A small multi-label image tagger, trained from scratch: depths [9, 18, 9].
Rows from block 9 of a small multi-label image tagger, named by matrix and row number. Rows with one number belong to one channel. Each number is 50 + 10 x the weight over its row's rms, rounded and kept within 0 to 99. All counts start at 0. After the name is the row's rms in percent of the matrix's.
After each channel's rows are labels from the 100 images, of 14848, where the channel reaches its highest value: "patch colour" is the nearest of a few named colours to the mean colour under the peak. Only what is clearly more common there than usual is listed. The data: telescope images of galaxies (Galaxy Zoo DECaLS).
# conv1: bottleneck pointwise conv (model.blocks.10.conv1.weight, 64x96x1x1), inputs 0-95
# conv2: growth 3x3 conv (model.blocks.10.conv2.weight, 16x64x3x3, transposed, each kernel summed), outputs 0-15

conv1.59 106:55 68 60 55 73 51 53 51 38 43 36 50 43 50 59 24 50 41 51 38 40 51 52 41 30 40 43 48 48 56 34 48 45 68 55 68 36 54 36 39 45 44 38 52 52 53 52 41 58 53 61 31 43 43 30 43 47 52 56 45 34 46 56 42 39 54 54 55 56 49 49 67 55 43 44 30 53 48 45 65 52 54 67 46 44 63 49 48 60 39 42 44 43 22 44 54
conv2.59 112:47 55 35 48 63 51 48 50 45 51 31 59 62 46 72 44
patch colour: pink; white

conv1.62 095:41 62 46 48 52 45 54 51 55 54 58 62 44 60 54 50 44 66 45 47 47 40 44 50 42 32 50 78 47 25 47 72 55 64 42 40 56 49 51 47 47 50 25 34 46 53 36 36 44 44 65 51 43 41 45 53 43 53 53 57 39 49 40 53 70 53 40 48 60 59 59 44 42 45 70 42 36 31 44 53 34 37 45 54 43 38 68 55 40 50 44 47 27 42 49 52
conv2.62 102:72 48 64 47 52 61 51 44 33 45 40 50 49 37 49 37
patch colour: brown

conv1.63 103:47 55 56 40 48 47 70 65 51 56 39 44 49 50 42 64 55 58 49 52 66 45 44 42 28 55 53 47 41 45 65 43 45 55 28 46 40 51 43 48 51 30 45 36 36 47 47 59 56 61 49 61 40 53 55 39 46 53 48 72 57 39 65 46 42 58 60 58 38 30 68 57 37 52 60 54 34 57 56 61 67 66 40 49 62 56 64 60 39 46 41 46 47 66 66 56
conv2.63 115:50 45 56 46 46 51 33 53 36 52 67 42 30 60 38 49
patch colour: pink; grey

conv1.20 108:66 63 56 46 48 35 52 43 49 43 58 60 58 57 52 63 43 47 75 60 47 48 51 51 62 32 61 51 57 58 50 40 72 86 58 56 39 53 43 45 38 53 45 38 40 57 57 49 48 41 47 52 69 62 53 37 53 52 51 45 45 41 64 51 39 59 43 74 60 47 50 53 43 47 57 44 54 47 39 46 38 50 36 35 55 49 61 47 48 37 69 67 40 47 61 45
conv2.20 120:54 41 46 55 45 72 57 36 51 44 35 59 39 35 52 54
patch colour: grey

conv1.60 101:40 37 58 53 56 83 54 39 43 45 54 43 36 46 42 51 41 41 38 44 60 50 49 50 56 44 55 38 50 47 50 46 33 47 55 62 51 55 59 34 54 48 49 67 57 61 51 43 31 56 43 48 39 47 46 62 39 27 57 60 43 50 64 26 57 45 64 46 49 57 41 50 50 39 47 67 41 48 42 52 48 30 44 53 34 49 51 38 51 62 63 30 52 70 64 46
conv2.60 067:48 56 58 57 55 48 72 38 51 60 43 31 46 38 52 39
patch colour: grey

conv1.14 096:67 52 43 78 53 54 26 44 52 37 50 53 49 47 50 47 64 44 57 48 64 50 57 45 71 39 38 60 51 42 44 49 48 46 36 44 40 46 42 44 59 47 45 33 73 48 43 58 36 43 62 34 53 60 59 56 48 40 59 52 48 44 43 38 32 42 48 62 48 37 48 47 43 56 66 62 34 38 52 57 55 49 49 55 49 51 47 42 58 52 76 66 41 34 64 44
conv2.14 118:55 62 47 63 40 59 61 49 34 50 57 44 37 55 53 29
patch colour: grey

conv1.37 100:47 39 64 46 45 40 45 58 50 52 71 50 47 30 63 41 57 57 66 52 36 40 34 62 39 55 60 64 53 34 57 53 39 37 43 51 59 49 44 47 40 44 77 46 57 34 53 72 64 41 52 30 65 43 42 65 56 38 42 50 52 40 40 43 51 59 53 56 52 40 49 57 41 40 31 51 51 39 44 53 47 35 58 53 40 53 37 37 52 53 53 68 57 52 57 47
conv2.37 128:34 55 46 27 49 48 65 57 48 56 49 63 40 39 53 42
patch colour: brown

conv1.2 096:51 42 56 57 44 68 68 56 64 46 60 59 57 53 78 57 54 41 55 52 66 25 45 45 43 45 53 43 44 40 59 67 54 64 44 55 47 36 50 45 44 71 47 62 53 73 59 49 48 55 55 57 74 55 50 30 56 53 56 46 35 38 52 42 53 57 44 48 61 37 46 38 37 57 45 63 43 39 46 43 52 56 52 58 55 58 56 37 46 65 55 68 37 47 42 55
conv2.2 113:45 51 26 50 34 61 36 46 51 61 44 39 40 48 52 55
patch colour: grey

conv1.54 097:34 44 44 77 56 34 54 50 47 52 57 41 53 41 43 54 36 44 43 48 45 54 55 52 39 31 47 42 49 42 66 54 33 57 38 42 69 44 45 39 58 63 40 66 45 38 68 48 34 52 50 43 64 58 54 34 48 42 52 62 49 52 43 65 61 51 53 50 71 31 64 50 35 39 56 48 51 38 40 44 42 57 46 60 68 43 37 58 37 56 36 48 48 38 46 57
conv2.54 080:38 58 52 50 52 39 66 41 45 55 55 72 49 54 39 65
patch colour: brown

conv1.34 097:43 53 46 56 60 66 40 33 56 53 45 49 57 56 74 31 60 52 40 54 50 71 50 56 42 47 66 40 38 56 67 53 48 64 62 63 47 41 53 64 57 48 62 46 51 57 46 56 47 38 63 58 66 66 54 35 50 72 55 58 37 47 56 38 53 41 65 42 48 41 47 57 56 52 42 42 32 34 40 47 59 57 41 55 59 46 50 52 38 46 61 38 42 41 74 51
conv2.34 098:53 54 38 78 42 53 51 41 52 37 48 43 38 57 58 53
patch colour: grey

conv1.32 098:56 48 35 49 50 53 43 46 47 45 33 60 36 55 51 33 49 42 64 63 50 35 59 55 32 38 65 46 41 49 56 53 62 48 29 55 69 52 54 37 51 61 61 55 58 63 57 42 62 60 72 49 43 43 51 52 43 65 66 33 71 50 51 59 47 42 68 60 58 49 50 38 59 62 47 40 41 38 57 64 66 46 54 36 55 47 61 63 44 47 46 60 40 61 49 47
conv2.32 081:56 61 43 52 52 45 26 29 49 50 63 43 43 53 47 58
patch colour: grey; pink