{"color_jitter": 0.1, "arch": "densenet", "norm": "batchnorm", "depths": [9, 18, 9], "mixing": "mixup", "momentum": 0.95, "epochs": 16.2, "final_lr_fraction": 0.05, "adamw_weight_decay_other_params": 0.05}
Rows from block 33, named by matrix and row number. Rows with one number belong to one channel. Each number is 128 + 32 x the weight over its row's rms, rounded and kept within 0 to 255. All counts start at 0. Numbers have three digits each. After the name is the row's rms in percent of the matrix's.
# conv1: bottleneck pointwise conv (model.blocks.35.conv1.weight, 64x288x1x1), inputs 0-71
# conv2: growth 3x3 conv (model.blocks.35.conv2.weight, 16x64x3x3, transposed), outputs 0-7, a 3x3 kernel for each
conv1.0 104:110107184092076111145113122118128112128135131112096167105156188098140123139103128120147134124087123127101158130142121169183102085173127113132159140125133115107120127138151112137103125196125123105149127119138127100118
conv2.0 123:098096128103122089116104140127140148158131164155133174122136118103110109118112135139143166126130143161155155182163196199167164186181243136113114127101088124120145083111131109100107097121118101152114108111120105139093
conv1.1 097:129133140087126061198168119122103118127137133163107129114088132090121181168099124113157134141136093104093110156062156131166168133114149154060106121134134170053129097126100158106125118120160117107119142121122156143158
conv2.1 081:174121159095082124157126132149132132101112165129136128072146135123152113118164139131099083128112151092125132173186070156153169174166099193145138115063133181130186083107087113125076071125134077133126083133162070135113
conv1.2 103:135124152122125140145096111110174106127118139139146152160076047116116113076140155142131136112104116111100092142117128082197122110126138124131069113136134141109145110182105105170104094092106131120136076087122148093167
conv2.2 092:113138094140183138088128094169131135119135135093139139146132129173151142163165121096146126138092142104104100088124075167141130158146119114130147107117114122120130150168152179168143197145180116119108160105125153135127
conv1.3 104:114133138079129111082145146135148139107081117132107157107125189120183106149117104090091143103130083132124101129128127133159147125106114098133162141130098126134106159130165126082150122136125130100106173114097141158168
conv2.3 089:096124102094155128104112088099126123121157074095098106097100113090111137055109118107109113110130137083150142119121092105116085118123092079146157129103163099108130150126154178149136170122139100184182143199204065166202
conv1.4 103:109167102151122115158132119143147115135151121081128188124127125163138196117132163145101173124127163100075136102081155105174123117100118205119075140111158138098091120099157114105138166106167181137120122136156111199140
conv2.4 089:185180184138138150169146150082132140103102086124108135192166172144209206169162164080086055090091048107104099104128098160134134102103097141157194155133137149123121118107105151155149077123126130180161172173173111154180
conv1.5 102:119125131115127097111153135106130136142155113119117146097141120119147090146132149128076174153111126113122095128173123137129080124133143125085132121135111145097103152141124101157146147166102089136112138126154104090143
conv2.5 110:096145137112123124150123140128107136134148134106095095117126137112146125094077100211183236146138186207148235177191161128155177138185194127136115131123124131132109148095123103075111094097126155091139167096097174117095
conv1.6 104:216108118107161137113101103119107102115138171104152128166102145129142149113140104140130121119132132102082126111145123125147144161096132133152112127126118162161141125115136138130105121141181123134106116129160148133162
conv2.6 088:168158167164147104134114127146099112096128122150126100156162122179151118127114124119118109136113090148094071143128104091128094102098154162092065096139101129106060124154177185138195184142163181097111171044082140113086
conv1.7 108:133128120125125118082103122139122132105143150141095085116082109190115147161117081120140114107148116107184118176219129141126116169128145114129143114104127179117094204140146161112146107118165079107100126118125176152171
conv2.7 125:136134135146106136107113111128101105088095120098076095113106088155108104126133116107075051087111107071105121139091088123080088112097123149133159139150151159127116144113105104120129141121137113127136103121156123125088
conv1.8 094:097189112149149139086112127175168140122136135194102147143122162136129146118125138146132106096121131108131147120141153121132089168083093089162123120091126116128117130092151104120129065147121145123131139110142133119115
conv2.8 097:163117178143072138125089129166141169154116176182179148134115127138115130096136116162135151145146151114153157180181119141164131149152139149140153159104127142125165110142061122125079091129099118159128117109155065095092
conv1.9 108:104144154117134110169129148120134143040145106134177186152093078148156110125146132117117110034126132153110110128170073146110129132147151127131132110104113068197169187110101125055110082130113172111147128119097102083125
conv2.9 097:186144219158076122155173209183164139203153145184155150104134162108087103111134135116155103147159152152155103168150123184205190166169163127166174130109136155124176106104090126134075084124089136126138113077121143145154
conv1.10 099:167127117097094118194092122156141129083126163135107161154121081127149106111127183097136149138123081118129120118079152129151151114142087096107164099096089126042145101108161096155089071187130164195093111091109089182080
conv2.10 089:115123138151118153131136139197169128193163149188164190070132096130122133089103087116101104095098085070112076133130093150136113124106064098096087113131129126119130146160101115088144091146108133159147104132166123172172
conv1.11 102:140093096155111132110133143156159105091133089107142156152116071149144176152101154129107156133129092104164118117082135106134161136118104119128114141119105103155170104108068130143114130135147163108097122079111120100103
conv2.11 110:082102107104111118086111091124128128130094116105106098084122092069121119046063087133132183100146166135155157083103114109109095063077128143155137163120126159149127131072118120071134135129146163116096138123086113130103
conv1.12 105:103115075098095130099120161158124132121112111157142112094123158094081170137106181143129110147168082166141160120139093116060200137094129131187124080093164118151101111118146062150133133216151135137098122079135149173133
conv2.12 108:209161188167115162217163211109103140091117086062102102135142129116131145130153179134156106126136109085109110109055118082097082141125091144137156110114135101109132133134095116132121123150115160155186115157191120174192
conv1.13 093:145107125110127161175122178085108105099124126094131096151092110125106160189102152147183137102123139161165101136089125122137155100156131114114123132139144170099098072086143059085154130098145197093136143151098137113135
conv2.13 088:071091101124116100093090107164140130171091145165139142129172103182176138122157172150123141158123167125131160078129109069122121096098091122122145155107117112129109124169112115150168127136160084073071073107154100109113
conv1.14 095:104140112160145098122164118112155114180121146148134108204085055104146151095152123184093141127188134108094158140141094152122172109102141132076127106126111116160168105114090095085171165097131100162138161152178124106134
conv2.14 089:142150148120061100118094128091142109116089149105057100171110136103108117138100168109132133105141174089159147112124097091065083095084080094122106136097163128091161140152182149123135168123134138171128142122154181128168
conv1.15 096:069099119113108094085094147126133110126148102135110142092133092108130140112142120147126196106160100168119152113120125126110062173053148130118155124113156109141132155119152147139114113118123104127126088104157123127153
conv2.15 120:061084077061088061059075083118138140158128120117129133129152138104112155096103134136123147168172154165143156137149162190150155146144127075068039101088093059064046118090131108144109121105136093092098114064090090077124
conv1.16 100:135137123162111141037144122154140139121129123136081127115192213148181056165103132124167108131104197156088114088161156141140119115164128108155177133113137070157093117095119141089132157151078180126138145131165164119086
conv2.16 113:102104093097133105088101075100116058111121076093094059087121149096139150085120099146150160128171118110121102159170144157130137150163143130119149124122123092102086101102152132136134171148143185145127148157136143126119
conv1.17 098:125127140135111126097209123129126085105102141088089132117095102144128118112148118104202138127126114119133117118120093119115080094176103130163101108112121074170113146071121126125151116115120160125107147164121161095123
conv2.17 119:114105086112112089093096081168164145134142148128134166137179152161192149179182122147166155138156126160158110146127081133157102163115123123133088101112089099083095119149133106123166148147180109131124107109143100123115
conv1.18 102:155125129139187079144154103130100147123138151154149147116099153175177106114125173140158150144160102128153129116151135140101172153129091109114151173120134080087131096089082141187123109080111118117114120123143125097148
conv2.18 100:132103110121111113090131086130161126172171132148175133162156109143152130145100114156108115146127099104128115160146183160133143101156162137122095119087104108131098151158172161113160161155187227184125237124104247152129
conv1.19 092:121136106105102137166163124136123118093123087099150116157142110121074149133127166143162090152082148168104131142062106140144138111133146123123149109109168124159095096126082100129128184162080151088127133137089107141130
conv2.19 111:130117099111119130107106105084067054066132124093099105058103081083093089079094074105141064137147109140169089112112103128137123093124101098131120109139108075099118070125099105141110119132090084127128072104155114108187
conv1.20 111:252098087118126134149135113150152110123135115152103132122168131095130062182089153097174129098098151115153120138117120121131098193115136152080173116184109159103131085110091147124153135112109135119108136155146120120127
conv2.20 109:147162171139134163140145169114113121116069104111094120161176223154154167121171198098070109094083074081069101116119148114058104079083063123115163098107115134119140112132114135130124143125113196157176132101128168123166
conv1.21 102:152126035150082130081140172142136127139112151153112082127120131108072119118101116137124156163157104159127160111225096113143084134110133118184077160129115174060108055110196096131102092159162174125134124115123179138164
conv2.21 095:095107131106110116104111079168167131133108098136154135142135192182166165207156190189170165186106166166136136108103091145133100109108080184151168169114161144118179145162175135142135117100152150134137151131132181123153
conv1.22 097:093159108133160144171117111156141168104128152131114171128159124132141116143123140114127105077147114145119127130140121139125123141129120089144201115099134093188153138125120154120105086180142182140120146122113138150096
conv2.22 112:159157137171143158195153186112166142150165143114120167153159148156124119136093116209164223169101179201173217124118143113117112145147137146140164135118156152104118130120163142129126126136139148113114122104130190115136
conv1.23 105:107115132095130176165138147096126144125111171103122089119140138117106121160072142196145073149167129107169089134126114102137133100164095067169103127076150116105138116166175089078160078101119149170126161110095191127130
conv2.23 106:112084089094123126091104104148176197143125121144139165145123156193206213218212195096134115098144119116082069113112132110134136089120089130112092122146106121121102140122110165155138151165123103084104129106055096106075
conv1.24 094:162073116134133127122141171146141069128165126122100123115161075098134153199138107129068170095178137112097101157089117147123157166142108133126105139137123158120129073126187121076128092134124136106135130146147149146132
conv2.24 112:121149116126136119137126124113098150122083123147113101126156142207178166219194208115122119133122127093118110110117113142123085094118095122148112152164140179166127121162154125134148113141154105101132105106117109068116
conv1.25 095:119181130130107156078138122127154087099106119126138110128112157083136174095142105167124133122152115099146109157082154094100112116115137090186098107133119091085122121119199119086092098107184147144125159151123151110132
conv2.25 124:142122122112144128129155125193149204166135176176172156114126088146159148178162181148170122149149132145127139146133113148149149125137145101139130123112134104112099139135135124111123120115158088107095092130117092112122
conv1.26 103:119120144103100148130117106131100102144133095123127112134142144150182104098204121120126122161145134160113114088071105131166131124126117136104138148148165112114139102087153108141126146117124134118106124110212150150140
conv2.26 107:113135147148128148130124130144126130119179134112118129171122175135103104189157170132150166122142143103141175086122155091109118101128101105092130084095125152113180205165161173186171165182202210158161185127118220171172
conv1.27 097:112111143138112151081121096134173107127148127159149158167080090129128117039154100097130117129117097104147140150170131103125071062142149060187103143121138096123128165125123117130105130116106191113134152145127116122149
conv2.27 089:130100079085137100075094103146170166149128140128131106147162152151094106165142173147140126118118102131086112114136155132154169169186174166099143163127136120165120116089119058098102054051121121190141115187185104178135
conv1.28 105:099166114155065120053165130146144068177152129098114131112089141169078172114114132076125116133167141103106135131121178150135109070127109145123075109102148133079103146098169151124162115110089079128125170178183131107126
conv2.28 088:104102151132097127149119129140152133146154152159148106149123108116081154098126105140175142176143133157112128158122101126131113122168132174105171138105156152128153157164106167153124128164160159100193142081146100110120
conv1.29 099:164185100118125149198130139116153109188151129160099142124116148123107072102090109116098149123121087130162163148065156132164099151117103161157118103110129073109134138123134151106070149118128114151102100155156160118155
conv2.29 085:167137110093110098094102088111119111147136121146112134210191131195153164174129230083102138094108138124143126145105130100176150091156083173158227113118168183182190151145156124114106115170167175122127131141123171106079
conv1.30 097:185094147114108104168167132131166149120117166140120102148105181119074111170140127181150175139091122147106125101167135132121140174130130158118181168149116109114147109131105116096133112110138130088115131143103144104147
conv2.30 115:146140116118123116128122124123153094155145108136143116076079117072079093040084061141122117121123136102107116089131206072097141082138181124139095111145111122117114073091116079102106108086084059116096090127118097099069
conv1.31 100:160198106137115093063146133137104126122124103072094086109170145093164147092116086147176116131105173150074100125111113138097140138151151104094173080110109113138090174074153131089133115153130123147129139164135097160108
conv2.31 089:127144133116096122146089136106098125077109125066084080076145114113140110083080105131151130118120109135110112146142107182135132201189179192168182194166183125109115077091093148091089108111120185186126157168156117112149
conv1.32 096:110127100130080115162141145153105134092124098078105143096121116129136129124129207156123127124146112159094163135098111112109141093108088111076141113074079150117142074142164151123124101167080090132114162152105140106144
conv2.32 080:098116153144139126123141087084108110089153099116114121140157158130174108110121132080104122108152137130088097162135160156120125126132146072128127097148142173103125108101097111091082081133083179130190155159169151117190
conv1.33 099:090094174143123131186121126120111154088119095130080073148138177148122144136145135139155138095151171165106122097059102143085140128092143115159092133085141159110142135103145109125104113069124142119133086066120150087118
conv2.33 084:107138170136106126138119125166163188139117146155128182109121138153171127106144134111115147097140156149152148124098122087120132109152094123126139099093085110114127073102140128106094099076154086119090064115135064153196
conv1.34 095:148142143109140127145141153091123131127120136087177084141129087114167096116148143172143144144085151121146119152152146105127077140182142111178124121113129104161096170096168108132137140125136148123131130130188186106127
conv2.34 096:185125178161137136173124151178137191122179149130163144102093130134148135124121164133126128134129104148156150080099143092155145121131115170149148153096152167153140131166097096096101074080117128172196153121151136171210
conv1.35 104:153093125139122104177147156130130154147090138084133093137164147104104109094100176170106145138170131146075166135077128134173095125154140200156174132167141135059150133161145136092135143185147136110109122091129129114107
conv2.35 085:127137119130113090132114099117115133134126148101138166156139104183148205222202227133159125121119173127126177074110100160172128167109101103150180137133160160141180119166131132158114104136133127108153107170148134136139
conv1.36 097:112133152101132164129092098089130107109120157153146119132168117154100097103148105147163096070133110091117136128158070128171123108134133099116116133069131133078104095158189113154132110118093137112138107147090117124111
conv2.36 085:122146146156161116098117103146087146133091127117075074123138152095088141138159158103159110084127145075082116151154083110163150126127100169172140156170154131120148098079095104087088110098075091119092075131066108049118
conv1.37 105:041122149141108147112111134152111131118145145140146108166141098154144100114108131129122094151101088159084183148177140169109097075144095170153103134121132093141123087132186098110099103182118164140161088134127154100120
conv2.37 101:135138121114122112096105086135115133145148155111105117140130130133140138173143160109083062121115119161132084155153152116140124144148127169115135152116127130100121113102157118097112139124105123170124155163156065140121
conv1.38 100:154108090090109141151122108115096158093103129197126116080145148144123157076155113122161126123107109109124117068075166117121102168155147142111145151104111117087126116095131148139141117175113196100090132128098115128110
conv2.38 124:175151173137127152197154182124105111101137106111098128101130161134111103112105118085064071056083085066057053139157172139120159166117218132121147120124129152111160109102109136123132093116117110103117103119095123107125
conv1.39 101:103118138098127113135140140142150121124127119145139163073164142091087181155098154116104173137128113107149152143097128123112140130143105140138152138127106144151102108167146113103114147123103111117093101140134119103159
conv2.39 087:086150084115112124135130082116124098150118080082148081164113101126087120133091081162116132124102115163134119166099106137079155159081162106151112127141148134107140148135180202182154147174186129083166112079147102059122
conv1.40 102:152139152115119148156131128145121134126078130112108118110129161099132092134134096136147113116119124096096110155100156134096105113125099071127144112118114115150072195132174097123119100149159131123139153143094114120173
conv2.40 099:098094095134129097121121141186140158164115153185151128106132104118105150136107152178174182150131180221174230135130126141135132154104093116113134116092115069144165142123178128094138141121145138104153160130173119097156
conv1.41 097:127109132113127165167094183135158154167110143135169154175156077084162146146138153136123101109136121116102119135082097135110113119191129134133133131137135061122107106113111117121154136112154159095159135158139130164106
conv2.41 105:119133118104162123042093101128161116127121113146146153153178187140137199141185177163193192184150144150159166092127152125104138097118097102111082102102135065111092127153147153168164142180173145147139115157126102095132
conv1.42 109:081113157087100144122148162088140114116162136085104153129149198153151128160055155084145112119165150113093120120133141141138111132183120106091181148117138112099105148139122113087145129144126169115101135124140123105115
conv2.42 135:100112108135144153176151161073099077091110072101083075158164188141130139194198189095113119134126124124147161131114092107105074145103082070080081105115096125137117161134169149165198150168192115144109160158134142177132
conv1.43 099:148113169132123189122106079108117171131132162154159119127115100142136162095123138178112087171119176128167147127123128124097150090132154107161091079177141078145153195088116118119162150153143126135148132125091135112082
conv2.43 089:118162096166135149109138120165146173130131143147117143158148137129162141185119161195105163130136120159136115101149118168138143160161133123110136122148093164147104077114041073105057092080059095126089135084115134055107
conv1.44 103:176158090169082117102110129126100155071099128166119133177155151131134097119129154131140109126095152115107119167139120127121080125104112106149109139134149124166131102140173103144135085145133128097126138166098154121183
conv2.44 112:116157137170171132161172137179158121150132165171159180120151129124157167133144175082112064076112080092087096161174211181160206176171192095115089123154095115126123121102174103159163148148167062096090086109093074089085
conv1.45 096:069093111116122127130130140139064140138109133187072139106135086065136156187090177109143137085114099129122148107094102125123076183122111147111103152105128104100155104152101128143126119137131117148113149148130138150146
conv2.45 101:143134121132113138111109135149139131150155148122152182082117125137116140170141161118132153123104140107148121162151172189202162141174151154137150145097150172175119099085093054068059051049033111117138119084121128122163
conv1.46 093:176130111119152140216182133132148183103088147098157134169092205176079128103092144114116101094093188077145098123121127146143124139154124089121107085172124136108131124121074125128137120138137120145122144125080130153111
conv2.46 101:090094074131118117075109061168138208166154175163171171083092093089092107030086085144125103133165111130141106100103127124129111135152127125138165119128125154109102101150110107149100110092107043128088062132139073061100
conv1.47 099:083156156120156127135134100087130147144146107119172102096123159114143091123127078137152145121144134084169107129111131102215124099148144111198180135095137117170096145160176093098121124073125149105152110123113138088132
conv2.47 100:132086088092089118083117119114152106110113143080099121127118130124131104131108118093096098132134124139124137130080097118124074121143110139137144150100175162129192107097142125166163163171161105114129112116157104152163
conv1.48 095:111174097113132142078102091150106073112113171108141163107107112113084129090097166102098153117160145132146130129162110128175132110108100108100115137121115130090110075132169116121144111179087137151129129144107143179120
conv2.48 089:153152150131147136103141125132167203183125150197200183085104094104131164092144112126137114117142155156154131106151100114152131120146104146100145129118090137137119133165113169127164127137096134108085100155165109151120
conv1.49 096:112079122146155116120143147137112126118142141106134136169112154116108113134140086115131136090124145091176116111128136089128138130132125089138094102146133100068100075110144143122131151098111152146134094165172121140112
conv2.49 100:115129134095089112109119065125097099138108149126134125140139129150120118125128143183171213165112204190136188165136122117168118171130146136154155132115146136147136086088139111078066084088068147143089154101107125095121
conv1.50 097:025138138150140128132136115156111142149102156142159103131120187113103087100144151175103173170145103141116120130100148129130106094085134132113111107100147121042129117123135108119143134105122105127150110119161142134111
conv2.50 091:081082105133095102092097136095096089149126091143149146153128105111096094107112122179129164186166177183121152090114111147170162145150123158136123105123120146143125225202164183145165229158191147123147103095105150166161
conv1.51 093:101142131123095086028104111168094128122087138133097147125121165112121093141155110150120121103114154095146115119132095154195147140101087110095105122133095157123153088147120150136125160126122082162104109139100151182154
conv2.51 083:079118093139158098067076111100141091145139134141108083105163144126174124150130143115176093153144151106141151087090075163127150141121120193145137149168145129131125146124122136127109110158123109103062102138121073140142
conv1.52 105:148117150149107146118141144127139164195181118169145109085166116119134140117123055167111099149172189133134083134099129104091142142153144146114143141184122152108142151101063127094103172105143084101103137130128134120071
conv2.52 078:137124136163112170147174198127146159155098108154102173204121172159155157173204141145118071150148164168178114163103107123158125097102045130091120140112176188149169147140160152122127102134099143132135141123103142102121
conv1.53 098:134114130129114116082104073122136168113138137146113138097149090112104152092154155067095119098140142140103150110162117133118065157092115104101124122130145186077150167107091111141144107185127107089113123093164115078123
conv2.53 124:084075048087109097062083048163173212170153180167204207097160172140154146130136119128123149132177136129140107155124155177138115169135128076099102069133089082106087104072098094105097105087106125119114116098099131110074
conv1.54 102:068135106089189099096099116114137112074094143127108088101193136085117114087081158123199080124116142155101116121110143143131158117078088087110167142162120125100141083096156174147139075121084099154095148124100136140130
conv2.54 086:111155184138104168137170181152098159084111079144122112110126157150132134161160163154124128161155092155136114150140094205225163121219126159184151181124152137116165108143099140099125113159124108111191123110159129157150
conv1.55 101:195139130109162111154104116103137154131116122118115139078131108130069152097113129126137118095100114110149112118119139115104166177091134144069076127154098129083143120115092129119132142171098128150113100101089128131127
conv2.55 097:218157171155125158215166192075098151108069127122114105123107143112117140148100124070091064082148089122118118100141097105117090154119138146121118139083147145129126102130085123138138134124100129123147087061105101115148
conv1.56 093:101111168119127122119087153120146091092141123101212139128091130143176120116127131156152156067114162103121088108116100130135152145166136123176129135124120091159173125132094115164113121115150180118158051062092091137136
conv2.56 095:076116056090123119089118092089069074119136088142108116130113115132086089118091129138116160159116130148163159132109157109055135060051108127101050122157107168172101121112128148109098140090121127164122169153157166183087
conv1.57 094:106112141151099136156091116113131095106133167137147141144163140125118077150147109170111143151123148111081115137099143125108163136091136127176072168131159104141113092147134135103123121128125075121123144104122128136120
conv2.57 085:135124114099103103151108102102142137095135120105113129118117117133101167115154172181214179172156185210153209100123084154164066090092091148143146103158137148166179113135120105076116149091091127143157128109142095095150
conv1.58 096:112042153145134142177137143116120120100121159117115154163163149114189135134106109154134133081105153122120142113134155153080147122085130148108092142143175117176179126085142138115109122109095112157094105140080121089113
conv2.58 074:152069150149087093107067072139106089135112140151148150147126128158101120108120133166154146152144152141105118159094086141152077092143105191165198165126142161121154155094155144154143134102067151151143199097149124166145
conv1.59 100:173084122111148143113110126137141114136121146169089117130099145096131125156147114088132105108085127106119127110135133138125109133104137080069159138149138120032153141147104150154148112107113086105132108137143125167114
conv2.59 092:189144161166142138212196187143087075133098099120127092181152108165138117106081097119133110127097079116104093130123093091130088139106126170137124165137119183142127155143167169150157203160193210136134199096083218153085
conv1.60 101:166138102122140176123086140134128135087090154090099102098158150176146076077106091166099103148065112141144136137148088148140144178135133127138113126154090112193116132090191143075116101164146123149111115131098161123171
conv2.60 102:173153135156157166156154151222196215215142179221172241118099103112151129167144142104084104058101100091086097123140145136152147117143152138113105118168125138130108101077082086087128082100093147091090149114116116162093
conv1.61 109:138094121099121148129145147137139119132113154157086108175121123110153119180093107121144135107106137108166114113186171141109127084159126090135121135106148109123113149124096111107112103140110148149149135134119149125161
conv2.61 098:076101079127122114082099077139105121137152107106123143174139123168152112141127112161138130126131116163142136180121147177143175193168176117095092145114126128110144104142127141125125082108105137108125086124120146096102
conv1.62 104:202085156112120094125159120100093089176137116161068117087104142088123172255069151100135149137133104094118120098081155102115104146125117132108181127139125144115163141126117129196158173116081064051090109150182071101133
conv2.62 095:173177161141110158174167157144162179186174181198179160097107132153102152155171127154120115122154098145100121169173144133141111127110118150127163114136110176131112107120123112092094134119157118161136143150131143164140
conv1.63 103:069105153132133121158116116094131147105101143153177150128153165131128096088104109125093168110140138116114170152129181095088132113041131165123141103145096136115160125138098139099112135132130113122149084105095131124116
conv2.63 102:096127097162138115103108118088079063140100117101112073128144140089104153104112107090110083127123124113127096169103155136123114158104132107114092120149139093092106171173209217194197202204206091100093130128151140162114